config.yaml
model: "masked image model"
train_examples: 155796
horizontal_flip: true
translate: 0.06
encoder_norm_position: "pre"
encoder_width: 160
beta2: 0.999
warmup_steps: 2040
weight_decay: 0.2
Rows from block 2 of the encoder of a small masked image model, named by matrix and row number. Rows with one number belong to one neuron. Each number is 500 + 50 x the weight over its row's rms, rounded and kept within 0 to 999. All counts start at 0. Numbers have three digits each. After the name is the row's rms in percent of the matrix's.
After each neuron's rows are labels from the 100 images, of 14848, where the neuron reaches its highest value: "responds to" is what is common among them. Only what is clearly more common there than usual is listed. The data: photos of plants, animals and fungi (iNaturalist). In brackets: how many of the 100.
# fc1: MLP up (encoder.blocks.2.mlp.fc1.weight, 640x160), inputs 80-159
# fc2: MLP down (encoder.blocks.2.mlp.fc2.weight, 160x640, transposed), outputs 80-159

fc1.127 075:467518521593536541511469440557561437548542488562411543524496454424587551529545492502525499521499492413497499506462448493495479461440514507534474524510484406517570519530414556493571436525506507496484485484442464557509429401482424459442541550
fc2.127 038:497511498548479495549573637437486536556488555513495598490576497459470476624453394587451557519462475492587548479490672472633505464436520487535549441506510531493469517499459460458493537481540432521457521460536502394576347432569427449495446466
responds to: phylum Chordata (92); class Aves (90); order Passeriformes (66)

fc1.283 077:443401454487466453486518551531511551490392539533495535629472486560486499481469512504566443554499556439543448513532465478467593489394478434567517522498569588528525514420515483584516536525560457492423489483479442516502583431449510517501535443
fc2.283 091:348475477447517497548395501530484474466507468517500478545470495523491480518522506501462506454524580475648488444488445525465499532443520459430568528463596463543460501430534494484552462505486554407502526513486424527422566478447547531537531497
responds to: kingdom Plantae (37); phylum Tracheophyta (37); class Magnoliopsida (31)

fc1.527 090:436541480462475563445553572476540515493482523427514537458512520485523488523426477488605414458483543429520444531530459456499484488458512530545542532439570613480515419513478552530461538463482518408539592436576499491581491546453515547466584558
fc2.527 093:440546566441533496566507452459409486457486503528501530495470460550526538469574561522643506523542536564690561448511492525385516605430546439451535514509501469528522455516531458521528418491489537432587540501460520555468511500464538552499571456
responds to: phylum Arthropoda (71); class Insecta (70); order Lepidoptera (40)

fc1.247 073:447444545489410549503529459451571508473640376582561478397434457469544495439524478478452597463482624531534469604409488509537400551521527478527514499530540463516527463524458583525494515424483557474513477504501537526543470447443502534447482573
fc2.247 096:432504440551449561472578587517545533547549461480584578526545493443519540583446425551479424500492489497329521548422569468683446495456492517567503428485524509516460466490458467459465498439501482562505528484506496477519461471529518412491402504
responds to: order Lepidoptera (32)

fc1.278 076:530508401536554489497467533577514444484518436465404367573475539542472526513503440519439488492431455429447451551487528487540455523443582532563469518446497526473477477473448502573527527511546460551440511528520477475481502442475479480512588502
fc2.278 078:417499404515483469534512567487507499506500508530495393513515563564505469597482469595467572462478429503598459501507513498524514514423518485519505528460612473558415544439495437448489532509511461378467542534551447465562532517527411468551469481
responds to: kingdom Plantae (31); phylum Tracheophyta (31); class Magnoliopsida (26)

fc1.268 063:585446470611548501441477526498489493533516520531491478524519420543545561565507467489466546529511436522510482429464533500556455576536446486543468494529435400499552530558479440461520516476544362509531462537494472509428417487581491347515544491
fc2.268 075:463488502478417517526570516543454452570536451477539498526529465558481461613425510537427489513569438528606508468465525527541485469520472531524497537524517518497426567465477468490488486459497490441469535578500500426498450571544467514512412548
responds to: phylum Chordata (95); class Aves (94); order Passeriformes (63)

fc1.603 116:528418539496537472475480571544437489539498497546501550517508461473513474597488448466473489524562454504477615501470509488623486399483526450522543492507515538623538450492615514515540445470523602528499480468435510436521507478501508427466567558
fc2.603 123:510520471511524474499534568515495514573467523540516526508545564371438420620429494525472531510416482478522514533520506481611514444498501529587556491430471546504490553480462531516441471546567436553442466465478503451588460355532418467462440489
responds to: order Passeriformes (50)

fc1.400 089:602475536417431527511514575507493524522493493507521413483467493436542467500488505515425474526516510533473469540523592540616523480501522470529534487434513528595465462476515633536488462505514594480479509532479544411494560557526549524472494520
fc2.400 084:572526546514572530458548568462516548506465540541436544453542542410474491532493483440564485493451464429360543507532439475601506500476534500558504520398416549443564476540496552520502505506510497556502442413503538458586497442555489430479585486
responds to: phylum Arthropoda (69); class Insecta (68); order Lepidoptera (34)

fc1.309 133:510542458463499485558516483486432406524497502396497406533469472529505369540457430505582560504483495534593461574509450561534507515466604536485467519546459516464512493542394502502576498482578648431462485517515460507473427494618518568515452468
fc2.309 127:521495513462473566523518616527429444572494493500451526505563442496507446487495440560540532489448380463684524548510443545444519421476528588528447561510427505515479500432420475461486499500511425565413470549514438442486422501584412542486444555
responds to: order Lepidoptera (38)

fc1.297 072:534522542486549534519476475568564521481446515511519438528398547514491482546467523460557442488478510426534494608548421451555566447456554529490494584487534596566446436553565436504438523500518620461541495498522553436516581600506556529509505493
fc2.297 054:494515565470533616559527441491443479558478492513417546495488489460509469436519481506578487473460512502813518502520502514329528513472521465494510492480451519527466507510477479479529431541510507480534468468513490474466491590511466594505464500
responds to: order Lepidoptera (31)

fc1.321 082:477497496413485592447543511501530534480465494403551491517425490560607557579422477452574399519527575384521403556469479431561513500461501471524480489451564488493437460517555519446526519452490614468513523491605491488539550537461573555489538488
fc2.321 078:451525539438490574574512463509405498516477437512492528544448427516539541490536495501606463511573541540732472484527519526412542566419587441448506497483529445538445456516510452524540416496518515422564544512493514542447528552462476588473518483
responds to: class Insecta (72); phylum Arthropoda (72); order Lepidoptera (32)

fc1.353 097:547502482478420604469504522538463514587531475454535543445468431511590507553507472442501496498495553496546488571439535478590455443519552489500475536571438502463524418529587481450569531466498641481559465502500520460538535479451512450491504588
fc2.353 122:545531525509440566488577560559507454579505458474534485542550498413515445636420505518483488524463493502511487572508560498642501457539481552563454511500434563503487499520466487497438513499519491503465531516524520429527450480581462508449436545
responds to: phylum Arthropoda (61); class Insecta (59)

fc1.454 098:515433489509501555559544511474460560524513434573583536457508412529542516591487429486518532449558559533558543561487537448587447526519535407502580461566456440554496413483551473422586488410520540421582494526491536499520509530516461467542436540
fc2.454 084:492559458484431525531575581526537470563462448489542481568573500412478422640451507493496530527440480506557501554521582511561533468516505543583491459516492507524481538509450485521433487487566480545434490496497489476552415330560449523444437491
responds to: class Aves (83); order Passeriformes (58)

fc1.361 076:505543489455471566483525537456513498508536429485552487485420487518506526537479475491557446466571568479518479567492564495541418452476560495572533450527537560423489469515569515513498594461400627471582487470558511456517515538387529556527504608
fc2.361 067:496488506515495599499609532527494466609474444495491488550515505464505486665444464512547464526489469480658463560550557575650541469488520520557512461475501569520480459471476480508427440499550509469508531493474505459514458483517509519432479530
responds to: order Lepidoptera (31)

fc1.510 079:502408523534469543472452638516500452482516471477492506552488556490517456572429478518519551480490594487566464547508595489586493568538447462500461481484518636569508477476555470406486459430487473455499514564469498452477510444604550496461458553
fc2.510 067:518442487501477595478522579474519535626505489530455560474505481443464545460503488519493424536585404486645590454494578551532490502498517506575500509479535624526475485451457458524443505421488480538470447467514535410502383610518457498472450541
responds to: kingdom Plantae (39); phylum Tracheophyta (39); class Magnoliopsida (26)

fc1.190 152:479588500456551565505482477476512562487523516432462433546552512568528486500465556451504525513402583453464458508515558510456519433511499511531445465620539467362550470498510543531507495567462606513524508511536484456512557528449585512532479497
fc2.190 155:449506535472554513497466459458496568465517501453503492486464442592534544451497478459462499542505511494590510508515536579487501489458548537496508454582608517432547470429535522606501454441443578476557537523438507512490523460425612536499629528
responds to: class Insecta (75); phylum Arthropoda (75); order Lepidoptera (38); family: Nymphalidae (27)

fc1.581 065:460515443433555460526517550534524485510644484510535441388427507492521561512588410462463566460560432546568425484440490478485456531537638577514438496538453511494517421481583459441450499429461525479478440561468566476492511470521468497470500599
fc2.581 088:578557449611548425485505552476534539527502545533502488463593530466453441558502549449496544487408456398442529486463450425563459480529473470550545475492428508435528514596411542460496542555520433615466430430566462521568459474564395414520412451
responds to: phylum Arthropoda (63); class Insecta (62)

fc1.470 085:484593427446411520448522554444605548502558453491535503507442558468514545482452458524528498432522537472475412557465559459532441473428557492586507434402525492444462459494527513505544561478423518472539518496508534482558504424434567476555606540
fc2.470 088:415455414557548450470536537532571521508461551494491475539524598494540505611488443522550501477454529478460452522515552503646526550458485480515572471448571489614529464439432480459491464556545504495486521449475428524543494433506460407491513450
responds to: phylum Arthropoda (75); class Insecta (71)

fc1.372 086:535449467517460497503478493566397486492471555511492434522596485564504419571491484388458439476462543447485517500477548482529521526460435450508516490546443468518500499579561441437501503538528533495527445438579388440509545594523406491504458472
fc2.372 060:435512462493450513506529513556519463593484402505517455520495554517438475568474545486388357518642446489552482456523492525527521481531458504498469524435599539504457542488615518522484482482541524398497484540537514417482548686494487467502377513
responds to: phylum Chordata (96); class Aves (94); order Passeriformes (51)

fc1.350 127:469498484464498455574532508438520566495518510536593629452449455480456531502532423565560613529575555533497569509487487425537484460469578499509569386491518377444486437509461512470550504450482468480587552413425567515538422430434508473496579424
fc2.350 158:540460504507437619510623512599475499477490518444478548552544464445532445542415474539543492511522571540481487592507623504476513483548450538531429481546456524617518526473437460445453524521511482542491537524443467472507467414533519539500501541
responds to: class Aves (84)

fc1.164 081:529573462394474541490496499478598602459568448540553496438391531473503515478494437493504511498552561525509520561437499496562467460473567465510509440483526442408491447536429538512529568415449437475542497490492565546489477460470513566521552533
fc2.164 125:502472429505500530455543601573625519575482511488537522519562583489506448524449437559532473477486472527196475553511533506519518446533454542563500492534493533540528466461411494436459496533538446607452481496478467480540470468612483392487430498
responds to: order Lepidoptera (34)

fc1.223 164:527515525532477489496420526549460424487502523506496434501550526483572450553491439450507504486396479453415454486513510500528523504480487456530432536466404521535513526523539429438458503525519507526456419500592418528426500601613490376504472507
fc2.223 160:549475586479473481446468412501417512429520525510498499476403489534563587435523557568465539508587498569540465485480539492408481629513505421456393571430524524606440535489539468525491524483467447473558511533491526499483583642447520603516514539
responds to: phylum Chordata (92); class Aves (90); order Passeriformes (56)

fc1.227 092:592538465498599483485553563499574534520459592492458440508499608543495457559553489454497511458459549360450533511506511470554490380395541484519535514465495420413545477601482513529619518524550572578413492383530473473500592499517460463557482442
fc2.227 128:460515559511590445550460400497437494451480591502433464497507477602495483514541572472544500489493534461567517433516379509504507519489442462465582531562502454474568501496489484475556464599492531444532493475485416545467483556484540524525571451
responds to: class Aves (89); order Passeriformes (54)

fc1.499 068:470448484462439463512518495459514564458513492531540501559444551450479569469430431493515460470527535498556429537494435511600572541386627466516536436426573575551405517539608467526478605417489549414478585462507520512557531530408467573483481546
fc2.499 070:426511433518549550519456567523571496568447485523463489517500565479486444553490502445536501425409566449648458505545449517503551496486523457488586500475531489477438472510442517409531455553527512478467496474535438520459563526521477463512462481
responds to: kingdom Plantae (39); phylum Tracheophyta (39); class Magnoliopsida (30)

fc1.40 088:591380500502554498466502488514470536546528466560487547402467438544517450505496458476473425456603531417474528511440531457630425458435520416486606464558475555589462425557594500444599509418497511411586407425502500462512483525488505434503471537
fc2.40 077:497548458495462548502562613517480507588463491485518531531556511431487460668426450521438468528493454484533524537530588523663536418468562530546500463467522546479421531511492470506448483483551477495444518486534501389565422501562453465462418510
responds to: class Aves (85); order Passeriformes (51)

fc1.498 093:575494493475471591477551563500508517553554457493518543471475404541548490566483446419510462455490530489517517550494575475606499461480569435496502453601456531474507412565587526465533563448498649447578487473522503416532491560471502474554470572
fc2.498 131:522507473501442580502601550556488463614488460465521477549544498390499452611407501498512475519489473509581461562518582525557520465517501555567454515495467562503479514511463470502441521489545482484447535516538516425536482505566466525460399537
responds to: phylum Arthropoda (73); class Insecta (71)

fc1.348 069:607578492524523614424538540477449509556503555593466562428521458434574503547561443495419500489488473485471546512468556425548480420451560513582506451530378522464587511534500455447490507413499468506518436404501498452530415546520467412499555490
fc2.348 082:560562498530509472486473533539543482555501560484467457503597574405477335559453550484466502475334483441455519502479493456567480444553417569568533511532413509454563571541377529413492503608503460599422473472552458493535461469613412432527435494
responds to: class Aves (85); order Passeriformes (52)

fc1.625 085:575399455608527535474450514511442480494498486501457442500506484558519508564464469452448459512508527413521453480488540486564466495468470429517497558515472482480534472546533429453535526486508559507497427415566475531495551602539520493543435464
fc2.625 056:438537451507440563540555492552453470582490414505482472528467555551460510600483516510442382506601502451589495472530522518569531467484502473495465498435581536488402533507593475534501513491534519425522497498542495393488488599456455531512412527
responds to: phylum Chordata (93); class Aves (90); order Passeriformes (54)

fc1.282 079:511433469516520490488496552548493492515529432495535538403449511543466487469435479541580460437529481463465422489433422521567447505421569482465465448445557510486449426479568473523569538422437573482489569570444552469539545447490514506559562532
fc2.282 069:522463419552521518499601623494527516531459526499484516511564525459496432687462462502465568522412442452595472497540537528616533450481536546547493489481520558509506527488445467485436550523545440510454497477507480438613419492565447419494514497
responds to: class Insecta (59)

fc1.633 123:542475484456437499443469537502614502476575436537567459421466565539529546437561479487374599487519490573430450556488499516547455451561531527503428471543469509531499450469460544514466487473419431564549448526495547537468468446529476422488543605
fc2.633 090:540568394522493466473532617530534523596489539486514519473554574560500449483508456462580533470474378527265511547526553491480514496478490523529483451495508522525452454552467487446482511494538443539486473482536472478594442493625444354519479481
responds to: order Lepidoptera (32)

fc1.69 085:541558497501527446555573526550511432458576571516395554500529534430556478549494530458500656435515556504443530417483592486633487425469509445517495504476464392551504510539529409406561567512495587459499422483551475433477545501531517478510483515
fc2.69 080:523553477542543474539570536482541567514422560530493467500558540450498436570470466492560538484403492424567486514558540489577559420477510466617580491532433472417572474522388536435504478542570457586410477406504468532553470356557451460447523441
responds to: class Aves (90); order Passeriformes (64)

fc1.251 086:519523450518400518456441530522552504563560472491641554422493368548615452531500479493412509467534540514567441529474636483565431470532559414500520478540398510531509451560425459469524509438486473481511475541510493541533492488555501489484518539
fc2.251 106:521500479554399527504520514580529437508555428453539442552572482466508427614426553517442473502492492470475493513448469469614455508558430552503445515533463501527449534528437476475491496494477505507470523554513454498473475505551482441532417559
responds to: order Passeriformes (57)

fc1.67 110:510501474585477528423443488524443466476513498518429418593579533496522432528491542434495471492455490469499488457476537480459530538493445445540440548521455512552508551529466461433523518526504519559461447496574388555431563558517509442492477522
fc2.67 064:446488537456458513503456417505453500406498468487510497503351447512545616414520489533447402491646582561562465533506499499419508571487563444442471535438556472574430479480620467529522482466495552360546570540485526521455589616391528596490525521
responds to: phylum Chordata (93); class Aves (92); order Passeriformes (54)

fc1.551 096:501491491526518441463485456518469487470382533484459442630579524442467481547487520482459577559455463537525516440588496523492598478511453552555493526495459452541555505446380430504443460517533431552385510457455449541527436515571444512472461459
fc2.551 101:477489517464539441495373427499517476440470523508455456491463524540492465418546561481530496468464569478466475444526418489420524539526467454437562528506478419496551523487443546459575496576482533527497468494512442619436578465472497533518539466
responds to: kingdom Plantae (30); phylum Tracheophyta (30); class Magnoliopsida (26)

fc1.602 072:537458481497525523562505471455418615541472555515573603480496421533544536568509397516479502478539513542552622477480542455517506553429598458533598410567457454495507433583488444460591563427566520521533485372468528510526403527529420501527459511
fc2.602 123:445478483468411560521530532570511438587519435455525523561571472448484416564419517535437441491526529508572518519471552501532489475554435545536486513548476495511457559472431478440481489490491491497440526574503485443463479474553486516521368547
responds to: class Aves (87); order Passeriformes (51)

fc1.337 074:594480496596555404442507505456521481464535446546454441371447548443463547435619503532451543448514413527565438471484563482503488494521469527524519547511485466508501545472557521461431488466470354500536380552483513533475410470558446439472552544
fc2.337 084:575448514499508459539579569448465529562504612520515609439518522504489474469473433583508594508544399565274559488492584473500489452493526499546506472520466592516515514533518453480443519453531411537489519477470550408591378517582422427501451471
responds to: class Aves (85)

fc1.580 073:531480536542505565388478504538502467519400465511447400594592527456477429546479557476431472542476406433542520504544482479453551519518455477560483527528477545542501554517398468448448473542542481530425421462547433455441521498492517530508427495
fc2.580 060:488428574479525409508395432406496507478509604541506571435450512459483515438558484534350485482533531537487548448467513431504463513478505473507569515464462467524620570486550497451517503484474542505539490434507534482527488594482512509523498480
responds to: class Aves (84)

fc1.436 063:540464450519526414511531529519423428555515453466471506458542449623441486487534479501515512483526377541489505392527461557543475514489455470451460515518539478590459546463544518477516417561490522425495511547514418464432432522555521460542560583
fc2.436 062:568602434589491455508547573521538480483494510502486475497600497518454409624455529467490560501379410394431513495516447478576500454525503535507494458505512527467456502557469483509499512485570434537440471464501418506568431376562424367523505497
responds to: order Passeriformes (52)

fc1.514 108:577481510542487548554492451382484536502523510602510584443503454466460506458588478518493535488482560529509605489471525462537432430480564442462552451536345424423503508555548486522590564509472543549646454387513523477442440482430463493503509486
fc2.514 112:547465520493452536526593504504487513554522507515514473513525479437486484583426508535437530514530506562507509492472634481616476417542454531591487469533464530479479524489498495525451571528532503479485513493494560376540437491513471479477489516
responds to: phylum Arthropoda (81); class Insecta (80); order Hymenoptera (30); family: Apidae (25)

fc1.347 097:538478493531492528501532518510503522518518492535543539493490428553568491583514457407499506439512511448518519492492523437639448475426562406503533508498434516512453452542634425436576520478523573469574434469580473487577481586538452452513504528
fc2.347 069:474560449495440519503607559530477473581458452478514475550563538478491442656441517464476457532492431488542471505542622529590551483479501526537459475472542539491442559550489466529476495514577487482465517501558489432585471574554432466492429507
responds to: order Passeriformes (52)

fc1.159 108:426393486565517463552520451478462495520498385581584503493505437443488495522508462545498520539508544497527423472466429520464485529503502507570537554531497479519545550446487624529493395484525439458480454522424525550522503420443439466441499469
fc2.159 124:425415465535515455567551569414459556505513531515562640503504440505418531533477397620427596532532482534487566501471614473593476514453556484511530368529586497563502518424493459500474548446506432548514505492441523468538411441478470478502476445
responds to: class Aves (91); order Passeriformes (58)

fc1.303 090:502435456569413552456441487552460557555492500532560533512491419550551510526489492449418461471491546456491484489506544462566495475543447397560514521575385444498561528584517440453547553482549546476587477429561516475481500557541527488565490486
fc2.303 094:511513484553411583532525523584504421552531406484528450551511490460478448621431536505418425508513519495515448533495481508574493453562448566530418513519495529495446555494481477509470518510507503465475492554535500449476467565554497476497405558
responds to: class Aves (83)

fc1.59 124:444543511422467440468427497503489498432480434463481365623520531479486532444486486531515560547460405568466467517577460555468581544572477575484482540487573516532491563445414451552429455542471450574403506574444479563432481427523525509461539506
fc2.59 106:494503499438530453450357451511572486426480511496460407483456550549499440381512539436502486463448560522427460472524450512428519505573448525489540527554492456497547527464466555476555513575481509546461464518514437619452618465493502490520527482
responds to: phylum Arthropoda (75); class Insecta (72); order Lepidoptera (38)

fc1.2 068:449466488533432505512566488574427514527459446469523470537485398475424543550400468467516411482531448470564465571606440551501523503425557488572475522468511599590402520519548521482449474448578506430501534578534542480528518505493505513488461460
fc2.2 071:442523445481520504502429580486564500568461497550510575495492543494491479532549486470508515414447507459665538492522453501463535502444552473462603489431505464468440472529503497385536436445511498470469496460542445534469511531519464488523455494
responds to: kingdom Plantae (36); phylum Tracheophyta (36); class Magnoliopsida (27)

fc1.274 122:539518505501408503439473558510525436531539466438564574440523447610523498483523527508418573474579433563496494540514534519523493429560546519428490499552483477516433512515476470463511473434471495544509486587492477515489380473540435444499512636
fc2.274 115:576629495563409470515508491565508481511538514413530516517614458543517390550495549431446509500491403448434543503470549475585475467547429550482478458585436489487460536592425466464509445475491479572465492528495415528499445490553468408525492529
responds to: order Lepidoptera (33)

fc1.384 094:441511523448520449556434510563513421471491559518504452583505527395484475514487444495425574542470485553488516430519482500462531526522405521482553589469513461569537548425433508461485426540524468511401449555447437528473501485555445461442465460
fc2.384 095:491503457536445513513586611545501465577483487481486489506573547466468440634422501551505499497529468474413514511538506503565524490511498551508486501474546552502426492532478466496497517500549476462449542497498497364560413477587430428490399508
responds to: kingdom Plantae (33); phylum Tracheophyta (33); class Magnoliopsida (25)

fc1.473 124:521495502458468632419509541483610527473553432521533505430415530492536576441516546498461543462541514562448460516500555537538453497497517491532421459490465450464480432461497629541496523491432457498575470554478584550494503443469495466488574607
fc2.473 095:487592442480479506506539609514548542567508525513520508505574538471540428528461446470547526483431447512179520540485553468556485504410529504551499474480483514524459461558487480486481498452547475526481506444555477480571446423572491393509499484
responds to: class Insecta (62); phylum Arthropoda (62)

fc1.252 079:428480462538452498502461465529474549526553450481596534465514452577588460529543394462428497390556579478543485511392553405574464524411552427512487490599410421497498491529523453454577454423499536459537468545491514540506525502483557457538509521
fc2.252 067:523588482581397560565528525525547485437514369546564407580515489455502507635436478523491486539478505425490462523504452487665499432485540512525432448428536501511400491519537472546462538444512495480478506506499498530492438415500521424474436536
responds to: order Passeriformes (54)

fc1.46 085:529482403414492556553508577513542518539559414466484532432486466570508436522444460434454502483495516492525530591477526526531423405508588452489547446592528520491489458534569554545493485412469555449538512556532469495460495457480480478487541564
fc2.46 107:496557417534472547478562611534543470568502438485538451561559516470484467646446511425508514516465446440529466544510516525615507423493514559559481486488506538468454465514485512524451493478534492512438493522525477465544439407543489463461454538
responds to: phylum Arthropoda (79); class Insecta (77)

fc1.431 075:599544484502490506380493590508527458540418459528491453432494574487466522463490538473558450499571487507468418508583500503516521459570521544487473518377530470546475434460416537466529508479531491530448501517495487505532496511575465511514546502
fc2.431 087:581533486546565432494502532458521507540465613517463561437545527494484408513537501486598580440421472482390556487515478429497498500497478463525564495513382436458562499578411509398542531547527467549463455419555474499578460514630433444520512446
responds to: class Insecta (66); phylum Arthropoda (66)

fc1.524 085:658473481590525466518512510516512481480491547515353441471501529511474410530547478429435502493491420417461533453472566537531517429537447489463433492595505493545513544482518519518509528522547488464532469452493507400499446453512477397517599569
fc2.524 100:596549511602553463470511555449538509498471586544477497471555522511471431576509482479508616475353445426435490493524486475591509374501478523554544489521395482418546501548457523447499552516546447594434447440528477517560445429566455385490591475
responds to: class Aves (85); order Passeriformes (56)

fc1.221 110:537550488434492501470489558478561497500542433516577511474459566513487565451552454503398585514487449552427440520500560508517475499554549563522486452480513437443551507492415598467488518515483422625498406556473594569477451463498496428512607542
fc2.221 095:533507441545456538494536556590546495605507533475510530516592551497491396526460488489529473492466422497171522548493514492495497504515424545530478460537476564537513504528417474444482494526539444575448476498549464466536452496579462389520403486
responds to: order Lepidoptera (31)

fc1.358 081:554548413428455556423521560499525512513523442451549539491430495561534536566506398439474495496524553482528460565458541449611470431506525439531465428505510524492481425571568522457525593418446621457563480506536536455520548518475498484532523568
fc2.358 085:510480461514461559497590579543503478603478454488508478526520499448486440659418484500497483514498448493597464536537532536614530466515507557535485500513514561509445503502462492508457484513541477478467530534515517423543456534592460498474415517
responds to: class Insecta (63); phylum Arthropoda (63)

fc1.575 098:610505562523517574554454422485431502485499564512411486541572509490456422503466559415497486534415528442463587464501513471482528441554407499514505535619373506443594492575451454477518513558507523617508439425526440417452487489479510525497413464
fc2.575 047:580471575471509559501474400474488501547509506510478507453424479459467498426510552487364427499536611519529482554499475486501488447592468504526492505534404499431565511508520590519502530566477545464542463512544581399462560635492525593495439514
responds to: phylum Arthropoda (82); class Insecta (79); order Hymenoptera (27)

fc1.193 101:496475507456449471358441613546620464476540459498567467535505600538502521452503489491460537481499406533469439508481545549530540508531514551484508487445516552568457530436481564539428453493463382541489488585453507516521477414564457443478596596
fc2.193 096:472523417494511461408429640575584497592495523500485482488590597528501435470464507489533479458474396460274499518508495501438507533507441527521512518463532549563475489483451508428497466539520429533438463513522419508541543479598433361520437504
responds to: class Insecta (59); order Lepidoptera (33)

fc1.285 086:561585430465480526495492588476563544474518507494470514530503636481511544547522456487544444430485565432424481513509506508549492405467526491538512477451493471447466446530483538534596610429446583492462567431554493417544506495444492467540577532
fc2.285 096:481547512528597409518485437465514511466471605512422426473520571505497450536517543471556619477367544487546480474516504492480506536489446484506557516526470461473565516504388514459519490601521492530492470453510471543533503461533477477510572444
responds to: phylum Arthropoda (81); class Insecta (79); order Lepidoptera (35)

fc1.325 105:531472509445510570404462529522519517522513499525419447488528495465548548460502561581481446481562485562434493505501610540459480469540434505545454566420457415537514444426457564473490501532445420522486515556481535488450600481520514475466474523
fc2.325 101:570567464530518532485520588531565489561474542521437495489566547441473377542463525460552497488397464413242525495511428457468502501487504501528507517482451543485522497563463513512501532534569463568448466419546445431584442440556421414520517478
responds to: order Lepidoptera (31)

fc1.314 098:395572480489477472514516523494533495432495444467542531565514450538542515529470431540550447468482574523560434508505489451537517511432568464475465450442533415490458476520493456424570509432494488482491550538490492566487511452464466523525525446
fc2.314 089:407426520476470505543554569474462482462488449536650544511464431542505641519460415604504599524556447605626432478535519537383537474488547539521486468489529476495428489427533441470449477464518430406515526555424578566518439477519551528448525515
responds to: kingdom Plantae (32); phylum Tracheophyta (32); class Magnoliopsida (26)

fc1.403 077:572449441454488494390492567554577534468422554516415482481505555474512493447477526523525591511476436540510428440522524550432572551500469536522479573414550514534491520479479544485477572532545326550402470488477502473500463404538438516530544475
fc2.403 117:511499429504528453462446611525595464537486580524448477477582576523484360461493515489516578426453489471292509465506481467410503466530437488525543532564459502484542519523425524452534536538535443523377483469538422487545529459603437406553488468
responds to: kingdom Plantae (41); phylum Tracheophyta (41); class Magnoliopsida (36)

fc1.145 121:423449467503495487517497544495525493525512540460541484537496517677507441535430413446428502439448541382522424515515487509529521475450577457515468471575577499491476511539527433471529546511521531476484525493584495484570544605522480524525462496
fc2.145 103:457414482459550499498503448473447512432519478500523489491405475581533578407563462519575538498593503525714462476501450557359506489451563486466470528497585501509519477441583487534504473442462548444566501520425577555492546539450538582516631514
responds to: phylum Arthropoda (63); class Insecta (62); order Lepidoptera (35)

fc1.477 105:486500471483540478485490586495554446516553411480591493442509473517545528558495451528551531493464491540478420577476567519476488456543596450519527485472549422513475432476532599463457509435529534485461447510488515561489452554544467404440544531
fc2.477 108:552482530564534398490510442444462584469526567522540575435471436561486584458540486584443568553562445530578567454452622461509445559504545419454518406532549474530506501482472478542509513483481380545548485487474518495551392578449410522465525439
responds to: class Insecta (64); phylum Arthropoda (64); order Lepidoptera (36)

fc1.553 117:528353427511553475539496525511462487560525534536511540424442475550459439504489406441445504450483451419488509480454483527588455435509515494540524455635502565580541490513601520459480507438498509462538403506478540499511486469545462453561559503
fc2.553 130:571455414517552422504534591479513501567444581490457525488562544466428365571476475446448574494420449466538528506543468496506527447531473538547524483555445542490554545531412528422481529537540443575415458449535490415593475481633386468501454458
responds to: order Passeriformes (57)

fc1.200 081:545520482481473483473474559548560527528527544561545560458466485439552488584536490452456471450519489515515510532445585435643431382474534392455531502526447480582529393520617507489582513404562596511485530436484538484541530490499424472467518543
fc2.200 089:523533545521478501526531563546498475540484513502501478533592544393520411647425477529456518508437477473477524507516575499688519425497483560543529497504455531523473550519454467464452430544535475505440525500511448460550403475607457419471488529
responds to: class Aves (85); order Passeriformes (56)

fc1.85 078:482381490481479484334501588535569590456417528524468429534446587451470482510433470499580427531494521533510424480534519537491571545517492552524518532483474569485455483469458584530477664607546440520420474514500512447510604483485547514470532509
fc2.85 091:432436421453572422495392542471535490511478562549490495468471611520480474459533442541561586435444564525321498454512460478438509523492471466495590486479467483517563498447498520421516515559519485500462466450494473537531567437493506463523523450
responds to: order Lepidoptera (34)

fc1.133 081:582512554410538496473479476502585563549602581492473520362454518543546509472533516492490496423532532543463581447426555527511423473550499490428475505530509519564539448502568503455579515435455517451579528523530496460458552555546494523560504571
fc2.133 082:538662579517467538484511502529505510461587455573500408493559479444511511534472565467551435478449495394402520500401423439591405503458495488503499565385435520501431451566559541527519485476479519481516505459507458508478500487487528447502490544
responds to: phylum Arthropoda (62); class Insecta (60); order Lepidoptera (31)

fc1.418 081:571478515612457538452452500578515459495401494525556459628527546440589472567422544475506405468486542411465479537517456450515564483481485438490510540481432503561506460562491502530517503508504574452452462408557412468530587564507462515521457478
fc2.418 093:426512566448493506575446423484382476487481479544499533513442465530503554482554569519556418518615588527623520420517472486463518560442522406431528520457503448513475501515590475528556469534504551396587519486520509531452546585410516573490516466
responds to: phylum Chordata (93); class Aves (91); order Passeriformes (53)